Weights of a small image diffusion model: widths [64, 128, 128, 128], 61751 training examples.
Rows from block 20 of a small image diffusion model, named by matrix and row number. Rows with one number belong to one channel. Each number is 128 + 24 x the weight over its row's rms, rounded and kept within 0 to 255. All counts start at 0.
After each channel's rows are labels from the 100 images, of 14976 (inputs lightly noised), where the channel reaches its highest value: "patch colour" is the nearest of a few named colours to the mean colour under the peak. Only what is clearly more common there than usual is listed. The data: crops of objects in photos (Visual Genome). In brackets: how many of the 100.
# convs0: first 3x3 conv (model.decb.2.0.convs.0.weight, 64x128x3x3, each kernel summed), inputs 0-127
# convs1: second 3x3 conv (model.decb.2.0.convs.1.weight, 64x64x3x3, transposed, each kernel summed), outputs 0-63

convs0.42 [139 124 100  92  89 134 118 110 118 117 122  77 226 168 148 155 128 105 155 120 136 101 136 135 126 116 135  88 138 122 121 130 112 114 131 135 112 131 124 134 130 137 123 167 111 126 116 138 140 120 170 133 117 129 158 126 149  97 106 157 161 146 136 127 167 137 128 131 158 138 132 153 162 128  84 158 113 111 136 193 176 122  88 134 135 118 137 147 149 172  96 143 140 128 146 110 134 116 113 166 121 116 173 150 137 140 133 110 177 112 105 141 131 113 152 170 119 109 123 135 107 144 111 108 133  52 122 110]
convs1.42 [ 79 117 109 154 130 121 103 152 159 130 137 103 164 189 134 137 126 164 130 140 123 111 144 119 174 134 148 138 149 105 123 105 101 138 127 124 130 120 139  99 150 116 157 120 126  97 150 139  66 132 168  96 124 147 145 131 104  89 156 125 127  70 123 106]
patch colour: pink (37)

convs0.29 [136 148 150 119 107 161 137 133 164 121 121 123 120 150 168 100 118 137 109 128 117 152  97 135 112 191 128 160 136 133  44 138  72 135 112 139 135 164 103  82  92 125 130 133 134 129 108 125 111 137 135 138 131 122 137  95 116 113  98 132  62 127 171 130 139 147 118 138 139 132  70 137 142 118 129 159 125 108 152 116 128 131 121  98 164 124 131 126 104  74 127 126  48 140 138 138 139 111 141 131 130 160 130 126 132 112 106 164 138 127 130 121 121 121  96 133 121 212 135 136 115 128 132 114 103 145 108 142]
convs1.29 [138 151 107 100 141 148 130 170 140 122 119 149  80 126 155 130 116 174 111 131 139 139 117 129 134 119  22 138 129  90 158 126 143 137 111 125 166 139 126  66 128 118 159 111 147 147 147 150 118  93 119 108 146 142 124 135 119 107 145 128 133 117 129 129]
patch colour: white (49); pink (30)

convs0.36 [115 126  91 121 123 128 122 135 132 127 125 121 131 117 124 126 149 123 127 144 152 121 130 133 125 121 141 114 154 122 135 103 123 127  82 130 106 124 135 131 132 133 136 114 163 126 120 112 125 126 119 149 122 102 116 132 121 128 128 139 121 128 123 111  68 148  96 103 109 142 139  92 114  99 120 131 136 162 137 173  87  98 139  75  97  80 160 120 119  85  96  94 124 141 166  98 118 177 120 115 120 132 165 164 124  87 133 132 141 137 104 128 132 151  54 151 113 142 114  98 178 165 216 135 189  92 156 119]
convs1.36 [123 119 164 140 122 111 118 115 122 122 129 125 126 126 120 120 142 119 122 121 128 108 126 114 123 126 117 116 126 126 131  59 136 146 127 110 147 127 128 130 113 239 126 132 128 137 165 130 222 137 131 119 124 112 119 129 163 118 121 121 122  86  99 131]
patch colour: white (100)

convs0.60 [123 118 134 116 129 127 127 156 134 128 107 138 135 120 122 131  91 121 127 184 133 130 123  72 161 122 133 126 164 133 141 143 129  76  88 123 126 145 128 113 136 123 108 147 139 134 126 159 132 122 124  56 105 146 123 132 131 126 128 143 123 132 127 120 144 105  65 130 117 106 102 114 116  98 119 119 192 148 139 140 156 151 125 110 112 172 147 115 119 125 140 135 154 131  95  49 134 186 133 137 117 128 119  83 126 114 105 129 159 119 162 160 122 130 156 105 131 126 131 162  95 116 139 113  36 113 140 107]
convs1.60 [115  93 104 126 166  84 136 120 160 169 118 136 133 103 131 126 166 134 123 132 125 106 122 155 121 100 120 116 142 118 131 145 164 105 120 121 108 133 122 135 153  90 108 123 117 145 155 191 125  89 124 136 129 133 114 136 125 123 134 119  94  91 221 117]
patch colour: yellow (61)

convs0.22 [136 131 128 136 152 138 130 122 161 205 159 108 113 128 164 118 123 121 112 123 101 135 143 134 116 108  70 198 139 127 100 138 141 123 111 127 125 114 153  68  65 113 120 135 131 115 115 126 118 106 140 136 133 134 138 122 141 168 132 143  60  50 145 115 126 127 124 138 135 127 166 108 146 129 127 145 112 130 113 134 112 124  95 201 101 151 142 103 101 176 155 101 141 136 142 114 115 113 103 128 146 120 127 112 105 130 122 128 119 183 111 151 130 145  99 141 132 139 132 107  97 118 116 148 110 156 121 147]
convs1.22 [125 150 163 103 161 135 107 113 146 122 122 144 132 103 127 139 106 128  99 157 117 127   0 147 156 143 149 119 127 104 109 127 144 161 137 139 127 149 126 134 131 135 115 142 132 125 105 140 147 137 150 115 161 118 142 109 111 157 118 118 122 123 118 127]
patch colour: pink (45); white (27)

convs0.28 [ 94 107 121 146 142 147 135 133 187 131 117 127 139 146 147 131 131 120 151 123 117 118 145 115 125 119 142 108 121 134 154 125  96 131 130 112 155 106 171 153 139 140 112 110 131 137 121 142 101  49 121 125 136 119 125 158 107 153 130 117 103 127 104 113 153 132 131 155 159 119 141 132 100 147 142 111 131 141  99 118 122 143 121 122  95 100 163 145 141 241 152 121 144 167 135 114 128 133 116 126 112 139 119 151 108  80 114 112  90 144 140 110 100 109 125  79 120 107  49 134 135 120 122 128 125 167  67 137]
convs1.28 [112 117 118 125 120 113 117 186 100 125 143  99 162 129 136 118 131 121 169  87  89 128 148 126 103 117  96 132 138  74 134 111 119 108 119 175 125 120 107 139 127 143 186 136 158 130  90 116 165  89 125 149 153 111 118 116  95 113 149 138 146 169 144 151]
patch colour: pink (36); white (27)

convs0.37 [146 124  91 111 133 127 121 144 115 123 102 131 120 114 119 135 131 128 138 144 135 126 118 126 150 130 111 121 113 138 119 153 126 144 119 132  95 142 130 106 121 112 137  97 141 130 135 115 128 114 125 133 138 136 134 120 120 121 121 126 119 127 122 142 140  89  62 100 120 135 111 140 134 111 127 101 133  98 144 161 179  98 139 111 119 146  17 136  79  95 129 167 120 214 108 153 107 182 130  98 124 127 152 122 129 136 140 113 153 136  74 130 138 118 199 140  92 115 117 112 156 171 118 107 177 126 127 138]
convs1.37 [110 135 114 137 127 127  20 132 143 125 137 145 138 138 115 132 126 130 133 139 133 160 132 142 131 120 131 143 128 136 136 153 132 115 148 148 130 120 141 124 128 124 136 123 126 188 133 164  35 157 139 134 135 125 134 133 114 122 134 128 139  63 149 135]
patch colour: pink (30); orange (27)

convs0.0 [117 122 106 123 150 117 131 119 157  95 134 135 114 189 107 145 116 164 161 125 120 123 140 104 100 128  84 189 123 148  75 137 138 130  96  82 117 104  98 115  93 152 124 111 123 143 147 130  96  98 176 162 133 134 103 169 116 102 109 130 175 215  65 130 116 134 125 125 120 110 142 112 111 155 104 127 126 113 114 127 112 162 115 157 125 109 138 123 127 109 116 168  78 127 126 126 131 123 128 104 119 122 109 148 114 136 135 118 152 100 124 141 150 131 123  76 157 131 130 165 102 137 128 115 115 130  91 138]
convs1.0 [140 109 132  51 143 137 118 147 115 100 128 140 113 118 108 143 113 128 103 129 139 156 131 160 128 135 136 118 141 139 139 111 166 214 112 144 133 157 130 154 107 108 102 143 126 110 127 118 162 127 126 139 162 107 162  96 122 109 133 110 111  93 154  75]
patch colour: pink (37)

convs0.23 [199 112  90  93 137 141 119 105 165 150 124 142 123  86 131 144 129 140 114 131 117 137  88 103 151 144  79 114 142 148 101 169 131 117 115  99 109 170  99  80 124 105 152 121 115 129 127 119 102 100 108 147 132 106 118 120 111 151  98 117 124 165  99 157 152 134  90 133 148 158 101 134 131 148 131 119 100 156 109 141 122 136 118 160 109 107 154 123  95 101 135 157  91 128 111 128 154 116 131  80 138  86 103 127 114 110 127 119 196 148 118 146 131 169  99 106  76 148 127 146 149 130  92 101 117 132  90 140]
convs1.23 [114 131 139  78 134 137 153 117 135 143 137 120 144 136  98 136 127 119 117 118 122 116 146 144 123 114 130 157 120 154 118 152 147 100 130 120 125 134 159  87 118 124 115 104 137 142 129 123 160 153 159 122 141 136 121 120 167 107 116 144 165   4 137 102]
patch colour: pink (30)

convs0.54 [131 123 129 142 129 127 125 106 134 107 149 121 131 102 147 101 119 126 107 112 113 106 123 129  98 131 113 104 111 111 123 116 137 129 110 127 125 132 117 124 111 123 130 122 121 144 113 118 124 128 112 109 100 109  99 141 129 130 134 117 110 124 125 112 170 105 125  95 115 111  88 107 115  82 141 116 101  98 199 112 190 100 126  99 111 140 202 103 112 111 103 193 145 185 111 129 114 120 134 103  97 127 201 148 128 109 112 101 144 116 128 152 134 103 177 151  92 133  89 103 121 198 136  97 108 129 106 107]
convs1.54 [135 136   0 141 129 138 132 120 134 116 122 142 145 146 123 145 124 137 130 117 125 133 133 117 129 127 140 131 119 136 138 130 124 140 137 117 155 129 147 129 145 129 131 127 131 122 140 144  50 134 142 119 138 122 127 130 135 127 136 118 118 115 132 126]
patch colour: grey (79)

convs0.35 [126 113 169 112 127 153 137 186 124 118 108 152 152  98 113 115 163 111 132 176 134 110 129  91 176 126 128 126 131 129 105 189 146 170 154 128 128 179 123  87 156 100 125  60  90 123 127 129 117  98  91  81 154  98 159 134  93 161 116 185 110 127 124 141  97 146 106 126 121 118 134 112 125 153 132 138 147 147 129 141 144 117 154 124 128 149 105 149 126 123 144 128 107 118 132  49 136 130 141 103 139 115 105  97 100 103 118 133 133 137 131 147 126 147 101  86 141 120 165 145 118 110 129 107 119 110 130 116]
convs1.35 [ 86 131 108 128 139 179 133 142  39 113 151 130 135 132 131 115 108 144 108 119 140 131 131 143 104 126 148 165 114 120 148 144 112 133 133 120 157 128 161 135  97 172 152 140 162 132 118 100 137 130 146 111 148 126 119 140 127 143 128  99 114  60  76 119]
patch colour: yellow (45)

convs0.26 [161 129 125 135 166 102 140 127 104 161 138 125 131 153 132 134 123 128 136 129 101 120 154 142 109 157  60 129 138 137  33 136 120 131 109 101 113 134 104 142 157 114 115 130 120 122 114 148 114 150 101 139 123 139 131  67 140 154 165 130 211 156  98 133 114 118 112 113 124 140 122  87 142 113 126 131 133 103 123 120 131 135 126 144 200 143 116 145 102  64 107 135  96  99 127 130 125 132 120  78 147 117 123 145 138 159 157 156 145 114 131 145 119 154 132 137 105 153 175 142 121 126 115 147 117 136 158 102]
convs1.26 [115 117 108 131 150 151 110 166 119 129 141 112 145 131 107  98 127 107 155 140 133 113 138 151 126 118 105 170 153   8 105 122 140 140 127 124 149 128 112 141 112 126 137 127 119 136  79 134 148  99 139 148 132 134 160 125 130 147 108 132 135  84 143 161]
patch colour: grey (58)

convs0.9 [133 118  99 112 138 144 122 146 185 150 133 103 129 132 152 183 105 123 127 103 112 172 124 106 138 118  93 137 123 158 115 123 112 128 135  90 126 138 129 112 114  92 154 123 139  65 148 128 107 121 158 133 133  96 139  99 101 157 109 106 142 138 160 137 104 123  75 117 208 141  77 139 154 137 111 142 122 145 120 117 145 141 115 156 151  87 137 148 133  92 120  95 104 135  87 102 112 107 137 127 176 113  95 113 139 129 116 174 144  90 144 157 144 141 113  96 135 173 173 126 136 134 101 130 142 143 123 109]
convs1.9 [137 158 118 147  86  92 136 101 135 129 117 116 109 137 124 105 153 102 142 145 140 152 153 115 121 114 167 123  99 176 108 165 128  90 148 130  95 149 167 137 110 137 124 147 113  99 119 151 114 160 143 117 117  60 133 125 126 134  94 124 120 196 147 111]
patch colour: pink (32)

convs0.18 [143 128  66 153 138 109 127 150 153  99 124 172 109 117 123 148 153 131 133 177  99 124 145 137 110 137 129 125 128 149 128  93 123 184 132 137 119 122 144 122 113 137 175 188  98 144 141 134 131 149 145  98 125 112 129 138 127 126 146 155 115 115 121 128  67  99 114 107 157 139 138 114 144 125 104 152  89 107 118  72 125 150 124 145 170 137  59 160  88 136 154  98  99 114 125 151 159 109 155 103 175 118 154 121 173 110 145 123 146 144 116 145 151  97 129  98 129  98 150 117 130 108 124 134  87 145 153 110]
convs1.18 [114 128 124 128 145 169 133 147 152  81 135 136 120 174 120 146 118 124 155 124  49  84 121 132 121 108 128 152 103 112 154  81 125 113  97 129 158 123 152 134 147 110 134 132  83 121 157 191 138  89 150 139 113 133 128 121 155 112 132 138 104 149 133 130]
patch colour: red (71)

convs0.3 [120 162 153 136 117 148 159 184 140 151 139 121 124 132 170 174 141 118 105  92 163 123 102 111 111 121 139 127 137 124 142 127 158 157 137 116 131 112 136 126 134 147 134  68 111 114 120 128 107 139 133 119 130 122  89 152 123 136 145 124 117 134 149 129 148 164 140 163 149 136 130 120 155 184 138 161  74 117 115 157 113 145 134 124 149  76 105 132 108 137 176 131 106 119 143 134 134 119 130 161 160 165 111 150 146 142 148 115 107 108 145 101 108 122 131 144 134  88 128  90 162  95  75 116 204 185 110 110]
convs1.3 [136 100 217 149 134 107 111  95 115 153 131 154 102  99 145 137  85 109 125 105 117 138 121 169 123 104 135 144 156 139 123 126 147 125 152 104 103 132 138 133 113 108 112 141 143 126 115  97 182 132 156 115 135 140 134 145 100 118 121 146  97 181 168 137]
patch colour: red (25)