Weights of a small image diffusion model: 6.59M parameters, trained on crops of objects in photos (Visual Genome).
Rows from block 20, named by matrix and row number. Each number is 500 + 50 x the weight over its row's rms, rounded and kept within 0 to 999. All counts start at 0. Numbers have three digits each. After the name is the row's rms in percent of the matrix's.
# short0: shortcut pointwise conv (model.decb.2.0.short.0.weight, 64x128x1x1), inputs 64-127
short0.1 087:373314498445395465424384473584602479528573479497494553511538516410532455455512468455512462410502524477543494516462453528425500583426440594583525428410544474487426518520561508370536373509578518
short0.2 195:466541371530518518527459494645476481475528413493452604473603587474377530476548557365451379421524505360514519508498320501515559502515478454523417476490346424556442527551453442509557521488517613
short0.3 119:441509574342513464572556524417618468504430403488529562556551695585487481504555551500481553529464614510551471527555430528473516565467572518488577535419485548335530436633535456543600513526509335
short0.4 084:575472548555492440486443501367482501406608558472526565489434555626559425518516450533484479489468453515466394416472534428477393613422582567517458575497430526471479560556401521459480502434484602
short0.5 110:431510653499504541486611620399461526411573508516572449579548483579688522580510482526517494541574461492422438534511422532428449493568605624549541551603531541412573423444517621564565495466545609
short0.6 095:563444655454505465381544472499487527655337574443588450482472493546486529685495472457560455611458545511530532536409478469472477545545438518633463465558518535463534568536422542554506628519559589
short0.7 084:488478472540513485515452485484527501507509465563556575458526142485536472487498559469533564507485490414571435440513551513489480508440530466541520514540474543453385461504506507522572498469395546
short0.8 102:519621516552528613470431481482528443520560641511515501512439485531531682508539471554602564534491519573563560345576581496413550573515615605475516440508548486455476494588368564565596487581495550
short0.9 101:517736451486550536505525532597395524380350358549604415515537512506497456512423615477465501564478506534550490470499553568437416371547640483514449396527448537508455502498536491434418553546570541
short0.10 084:525595483534611490562485503446426552469421466503418417567510508506420566472564444474447495522526494397479516505493297547572574310544519341540451505550474433516506400412329510591548562543569483
short0.11 088:526512586443437488419397548525397434584643460456567422525456514445534534430480492534542499458561398558636497495485546497528546458477565492545496474509461524640502569483630530448518497681621549
short0.12 107:455418397492452550490405536471531553508449581434515572591464578481558596480457457463420492517451467419488509504610576486409343450529394556661478356402479532544581522468574504405439455588372546
short0.13 105:442514491542581560650533503543521456540549489514618550574442482526578607640418460510560496399417528516468581522477619383572404582503479574403565434522472472447509674520474590485476456416503534
short0.14 096:437571545341431472648432574491555511504522463412556561511656532588481552488565454498568494510497508539386245576453516647520533541468601531497528544502451496552562557411516513512513480533474455
short0.15 108:546485479507535426422538573533460658457501451535544581434468518616506490478541549475515417605495491483396507358515534401477432384528570489528391585428450543552609400457473523518497474485278462
short0.16 104:493458604472411504475583487433465601595399444414493559463429525506545573474486529536578576490572531658557427535469441367545450525550459476626446493502513453555489475545511304381488443483482390
short0.17 096:450553477536566533459507524475530517542540611434579452517418447457576580584480491475414539424499527516453557584428497514598496418497461540433518493525486434447462456594434563404570358501645527
short0.18 106:544612433480392544474487540555612423527612555539612609428470483562537466520477614500554551402500465539474499520458653502423489473558480517514374653483505575461526541499596496403401530665406497
short0.19 080:472512462461531518375507551493615433469419571525455534527457505505455462609460431499508494510493547475488414530418648535477545460510567589505538569503541470507505473552443480502537496358591593
short0.20 093:429461578548503532510566502600396574412454461460502506524490477490503314513452557461543439432455533537520544474464544574462561522444453566432563675510497504497373513456461485459452452477683489
short0.21 095:415524457475509565451527505516564424492430394556518390496462452475605580504408544565493519494544476497450478536468559547473379521498509524503528457482563451547512443387504483445568559598634531
short0.22 066:435515542502504456574510429396483471446451514539505481407606363458542574537445489492508489553551442567478453493422539434475528423484493589506528507488521518498421496490457476528534462482440563
short0.23 086:581425449543545429542511436526508402404470548511428527486582525492500448534553504557525429464507391426539503511462462435421445439529562528499629490545430448475528483501597395461507543367458512
short0.24 097:610454491551540596428547514483373505536412514461485528472481523535480447524547469506500553453401514493582561528460541485639653514519458461528535504499590548589569504559740567585461537394431572
short0.25 109:565243525472429510495470531378397502653570609436476559477593577506435551432540434435500488423512542493542520509539447554492628525466664540521553538522579507533507534418427554593499534435447505
short0.26 069:532392543579549539540549408510498516456593539445519457443592620519565542372556515550588557580555454525550472422468579376491516461618476470471462575502512537582495518442481526524369456538517537
short0.27 080:497480492516547476546568425467605521479471488545553536447496449529499579438490521505555488472532409558451471441526438504581465497487483470546605571554498474434533446617560509608436463563532489
short0.28 111:584651463506296477506499464635628428443504593512611395456586477476438584380550577512482528525604488522545536508570479411508500517542362525571588569439474440467534476485509503618456577527540570
short0.29 075:515499474510497512436463588508493538495425482593501490463435495562427464557478518442519391432612492597442484546561546553449558499556480496549556512497506551527569632452475564431498480442680400
short0.30 086:403514619546508438461456567481459512517514509517480455500370501459501593495500483500394435549466468545488516511522639447571429510473405457510496555437576587667436407526426613477441421612574498
short0.31 098:459536559543421442432579486488492561313495471570629495588476450505441580454487477515512639503518487530466432544525459460456507530532466454435513522507547525500503506508616441412434406523460493
short0.32 096:463476468451534463438463472534453390378480530383406558582503539593591439596540411504501499411401552521471568488493478485516516496542427592525442463473499529549449507497516269530559546561475452
short0.33 073:544481421584458494523501526597518540609553552591581421529442440472511516473505489516440489492555445542433556497606670520475536509453495456536620527591571558554557477478479525393500559505481584
short0.34 102:457409398506670412542466517538575550496490507539476475508436525415587192528501579597447479419536453391488521589535576432449492450535532532572487566517492467445542545475536490432510481527497513
short0.35 092:565483599495357599529510507477546413468613512535471476584551537591547430515330471581532545455399512482488541583533549504491463471536542503453618492532457464578466646562533507506436487464467542
short0.36 108:524427479526527428448388490450521553451457429503638522494455556410585433552425378515442664475523506570550396523499521397521444499616496524490513567466440479564625508527475685636528511563534432
short0.37 101:471403547535514406441631490512492496497611456475400516627525440472409478515475452639482499433573481516502527574420545471371679589471438524506478475484534451530490553431608527449455402496323525
short0.38 093:626723542529525463466566504587477622434500429599568428319453466547546527523473529522525473446399425545506532467503430467437538491545525549450470534551471450516503412495567475634485582414518503
short0.39 094:616482429588581491523432495527499448441520528482441446457501280551479523496425473416623429528514504457513447542496514423433514436578463365523510420476511630486518713395478517478528533526478502
short0.40 070:368598550575576495523532541489585517492589481513562464384534453554608472438528467492479531471462455545527498544546593524479510488514361459424515532508564594477529447478499528408449520479502538
short0.41 102:339540476511450515583533508417498508536473558693383447517390446360475428478451514378522528586459465666536530499553575568491458530542489482588553476532436520450513510537499470603498654424462376
short0.42 094:526380509565475501493498517473404558605517516467504551492538449455501340436508559434590562608451492449585550516561529390525567494405623502577470538402466551478438500430689494490500392486527565
short0.43 077:517578491417501410445506428539570459482474469503475527527595531516471499462501434406576522511486726459641447507515384601517513473546637501509437432469473485369527539559567398527562534566469413