config = dict(
    train_examples=61751,
    image_size=32,
    conditioning='none',
    norm='layernorm',
    hidden_act='relu',
    blocks_per_level=3,
    init='kaiming_normal',
    max_steps=13200,
    weight_decay=0.2,
    adamw_weight_decay_other_params=0.01,
)
Rows from block 7 of a small image diffusion model, named by matrix and row number. Rows with one number belong to one channel. Each number is 128 + 24 x the weight over its row's rms, rounded and kept within 0 to 255. All counts start at 0. Numbers have three digits each.
After each channel's rows are labels from the 100 images, of 14976 (inputs lightly noised), where the channel reaches its highest value: "patch colour" is the nearest of a few named colours to the mean colour under the peak. Only what is clearly more common there than usual is listed. The data: crops of objects in photos (Visual Genome).
# convs0: first 3x3 conv (model.enc.2.1.convs.0.weight, 128x128x3x3, each kernel summed), inputs 43-85
# convs1: second 3x3 conv (model.enc.2.1.convs.1.weight, 128x128x3x3, transposed, each kernel summed), outputs 43-85

convs0.62:130173098162125099146074113134126146100116126157142085095122086182116104136144115111164123147110105117135130089142109123119151137
convs1.62:118141140105149149132171159162088103160162153167113154132111142118126123112074120149102120111117142120129078167144172141133095183
patch colour: white

convs0.84:166137140168104100140118179134131133118115139127134131105122132142114096119121145132140068088092102099145091149112126127128093113
convs1.84:121137079157137111135127113121096118115096122120146087110112140110155142086164146186140158139131092110100113152144106152147100129
patch colour: white; pink

convs0.26:136117155160097125105108100126129144129116130119125114128090107124139127164138127133109128136166080152138152116119128135099153134
convs1.26:134119126096131137150150159121099081106121114140147089127140143121110136075137100119127143115114139096125066148145144130138105150
patch colour: grey

convs0.39:125088173146116121130124127106079144116136181137132117101141131120107143145123147176142171165109100161105122142155110129119103132
convs1.39:157143143134131137162108108146151115132103133192110115135118092141121151129117132146097142123091120120098094120105134156140121023
patch colour: white

convs0.106:129167111095149117129099082096095152112115122161159115135147100126101095144124108151105168118132170117126152135084094137098108127
convs1.106:108123156131129155139131132148142133096122145107108134141140127148174101132117131123113097119081136142155119155167164148121130130
patch colour: black

convs0.5:149160113108144119150119114145210081159126109127121144126107107132117134115118071093115101170133147087122149144114134131145115094
convs1.5:111148125125159130092124151141122176168134117127150132108114147125150153119132140135132158100138112119167140120141139142119132144
patch colour: grey

convs0.53:097070152115111118075158126105092110148151122105091161142182143133154150132128186082151112147124145145108140100123190127173138160
convs1.53:162149086104121125135124129141126154145101129145154108127088159154124142082130123119067161149165064116171135118176102098068110158
patch colour: green

convs0.90:077110134160095126161112148170108150093105130156134154107128138118169089121092115097111140112121107123177127178172158123133120161
convs1.90:123110122153101169118177151124129120147121132139069148122178136140084107146137148133106133123101119130076096066096136136115142123
patch colour: black

convs0.22:094113129097141115101174147162089100138108080129124102103132155131121125130145142150133064100111149139143114101150138092145161175
convs1.22:110140140148070106162078142122165123136145146118113113141116128141125169143087104092101134166107099110114081110121128165128122066
patch colour: orange

convs0.119:150127122148136117144109144124110089175139122067138108127121118145094120103116135140120151118135105137139115156096134123134120106
convs1.119:143116113136139084150110074117073109123130094090129097128140130125167109101169120127163137132109086093138124166140109151157130142
patch colour: black

convs0.17:180093090130096152107106115158104070118122133148188148135138130107132154161105128094154126126111130136127141149146130099106119147
convs1.17:100119099099123127129141086127178121144139126130161106114126113119136111115125144121129120113141141111098124070133133166145135125
patch colour: black

convs0.44:117140121145136057121167089116160107171104132106129119113143107142140148116147147094158103134128141112109139074106135113121132124
convs1.44:141115081124143154143115163133090126095124113135135164113115127141111080114155167158129167141133083147140107122166158077142122142
patch colour: grey

convs0.6:098154094094110131123117092115129124174111109153133092142124144096135137165122119130110131139081144148129108129115117123109121138
convs1.6:177151107120132137133120125125211108128097128132151107123153089111131122100121140126113089136135082104122140113129116138141130093
patch colour: black

convs0.60:103136111125121130105122148098162148116132117152125126151147136109130106100141133127125115119151106119101146165121145107109131121
convs1.60:143141132110132170151136111130105114099091108110071096109127139123116170162115062161115141136146132106138125123103131127099135117
patch colour: black

convs0.16:136127149139128143116126153103098111121104141150091103093108086146071161122103119131154129138131116120118118135120100149079164120
convs1.16:146157113153114104137140115138124093142147111113154110093124107120118075133135160138110092105117107121119132106051147130129153150
patch colour: grey

convs0.111:122106115140110139156159130136135134122129132135093146099148123141140092106106123152151144083138154103137080221119128149137105129
convs1.111:092135154143137132150150125131117103133124119099133089100104119133086137162110108118136091126113116109081219089137128103110158146
patch colour: white

convs0.124:152137110151137146138143152118104133111160110104092141124048105156121117141137141101124121109105130124088126156145134069109120122
convs1.124:101144119167090149145105134133105143157153150116156169156152096150144143176146170138136141117117140121136097115122133101099143120
patch colour: black

convs0.21:144134106167123180158097130107135131132169085135138158117133112134143126136085116109077146163107124112108148084105095119156181112
convs1.21:116163147116119092145115126134093160153149149094158150117049123119082149144144153155139123087132134110114134084105113149122116162
patch colour: green

convs0.48:150160160112078140145139141160099081095106114097083146122144128125149145127140126137145141133132157122149158133139114156145127174
convs1.48:103117131121172134103160105119143146121131151168143149128128107122123064137082126142135120117128092135107112152119091121104131129
patch colour: black

convs0.97:109104155167122165173176086117097151130123171103121093123170131130104146151123109181152119085097102131087119098141123091125133143
convs1.97:139153093096152100126089129100146121134127111124140155151137150150090078072150132069115106135110139134139105168123173141147116096
patch colour: pink

convs0.69:121125113094198131107134110112139124105118124120100134126177136143137112161120158098132088107228166108137113107144148091160104162
convs1.69:140120164110103112139092151133114130148140099156153100127069102118159143110094115163144137117046138116134123154102105162130166065
patch colour: blue

convs0.33:106141127168163135121136139126115109128109120165121108131062131112102126128100137161130139157153104135126121160090149132152158127
convs1.33:148132136091130106181140156134121176141116112107138124127129120151151112121106179092118097140188121144142101106139127114072134142
patch colour: black

convs0.40:139093098172137128110115130128092129107125138137088118154143155156121104113140109141109162110153137149120137141147160120142140139
convs1.40:132147184112081153142151134125160142130110112076131123131128110117141084143106106127098087134094069114160133113165148108116109127
patch colour: grey

convs0.34:134126114144123152147123090123090142148149160135119122118100127139128144117143114145126191154079069106138141179099114147077117113
convs1.34:135115148120109154169090178120142127100115139137121095079133137106142152116081146134121128112099143091108139080092113171132123056
patch colour: grey

convs0.122:149118097119085142124132154128140141153109111102154126141160134116182145113093100126099116144118108100105120158137097113175135130
convs1.122:113131156122124134113147114138144131079127134145134107114129136132121142110131112096180124086124141128126107118116156157104141141
patch colour: black

convs0.59:145137095131099149153108112094127115169117140104112167102153138148105162151123133089119113131102170124112163102137125135096146141
convs1.59:093121117129124138179154165163208172100128121102063109135144115152107122104175108147107124124134088142128111098126153153134106154
patch colour: black

convs0.49:092129110136106130134113133122177098160121142108133160148117162184113142173133086106151145150130161151146138052130100143128143124
convs1.49:132106115104165077123166103123079142102132126127145112134149114094131113089136175134158112124131144116098078123150140152158101097
patch colour: white

convs0.72:159131113123177124127122103132083152088095099127143150128167101139133112134151129140152113105120188081144152165109082134114115149
convs1.72:120128148136137130144139091106110130089120138137087099161166115110163126091138105168124148156104076117089114129139150167147135159
patch colour: blue

convs0.23:149126148158146098094140171131188158147109129139124088132104129152144126113117062126151161151158137127094114136104122143101108112
convs1.23:090164156128112142147132151109093112156154122159146098130120113127107111173114145150154094123117124112148158166112128110144147134
patch colour: pink

convs0.36:141131112141124096122122082121114106110132172102118136108151104129127128097148069121129102085111163154096164156124125196077126108
convs1.36:074108136157098113120187135083131139139076136094114077161147119169129125133129130123118129158146132135104141125122108158161133151
patch colour: black

convs0.125:134166144098126154135128121149116134119101125148138093164080153144125093139078094135140117165155122145099107100153098132124125095
convs1.125:141104109163087126142125135146126111141138090109115148110127150120081179094159111119150126077152127159151112178120111142132102152
patch colour: brown

convs0.74:150143084121127137129113111091138129133130151123116135108116149075167123131123102127076167089117105168109121133119143122148091110
convs1.74:128090103139105150159101119116116147127085116139138126121153158176073129127180139147121133146153088092180144101134137128086145141
patch colour: black

convs0.9:119179118130101121127114122087131093171163121116088143119130165098124082126162085119147173143083119109166149136121119100092133104
convs1.9:139136145077095134152109165123110173098097127096144132138138106172108166151108121164123137114127107130126111136167113184124093051
patch colour: black

convs0.81:104163157095107117135139182140137117118093111129099120125131143155139137113138139196158112073141114109145133116164152128145124175
convs1.81:136110129168141165118132124123144158133156141115145103101127124104126114115105108079072110149134137122109158160111094091102111131
patch colour: grey

convs0.35:101122146120093139084127153135080153165186135126118160147113163110122096140078145093162148139124119112095126103165142160140121170
convs1.35:136135075090126145157129096124142100080112108148149115086152145131073164098160101122150102126120154180159145128116115129124122148
patch colour: black

convs0.52:136097107168126115113146167065145150145125119120130112141139127124128150110156173131106105138151140086150086127185175150170115119
convs1.52:098165158096153114104131124150161106100140146116101144121077119142131141126099104135112150103161112153099176104101135077129117121
patch colour: pink

convs0.94:149152172103148127133196145102134166125164147150135101119139103154128130093118139136100103134140146111140148061136158178097111061
convs1.94:125105105197115156102121143123145071120102135081157150151103102107136132134176142158152156116117119123164147135153156084153129146
patch colour: pink

convs0.71:132092100106141097094127116124163099145170157119124152105109103159155129106126071129096161101102102144161137139108068152158112117
convs1.71:097104153163134066081145120094104167110122138125145090116138104098124109110143085111163094107139158130098140128112127154167168138
patch colour: white

convs0.99:145165181172107138158150168116200125157110108089094107144142071156139180117135115122142088132120104142121119137137102131106096126
convs1.99:118150126100145182119112161115118127138141119156099123084109081135143104158115122134136147126114141098116143129088117145128171097
patch colour: grey

convs0.109:069126112102147121130134109132126097113098129100108121149117128104125137132080114149070183122147141174129126181114168104116129158
convs1.109:109117172183090161131126104148115114132118125107137127120168130123081074157167136064149079124127112120138087106119129125128150136
patch colour: black

convs0.24:207177177142127147125129129150092090132136153118105101141153124139133119099128125106148123139106090084135131118140106154138118127
convs1.24:125133125117125154124143120132128177123110134126118155097134129154109116128106131160106137092123137198142124155131166124126119134
patch colour: brown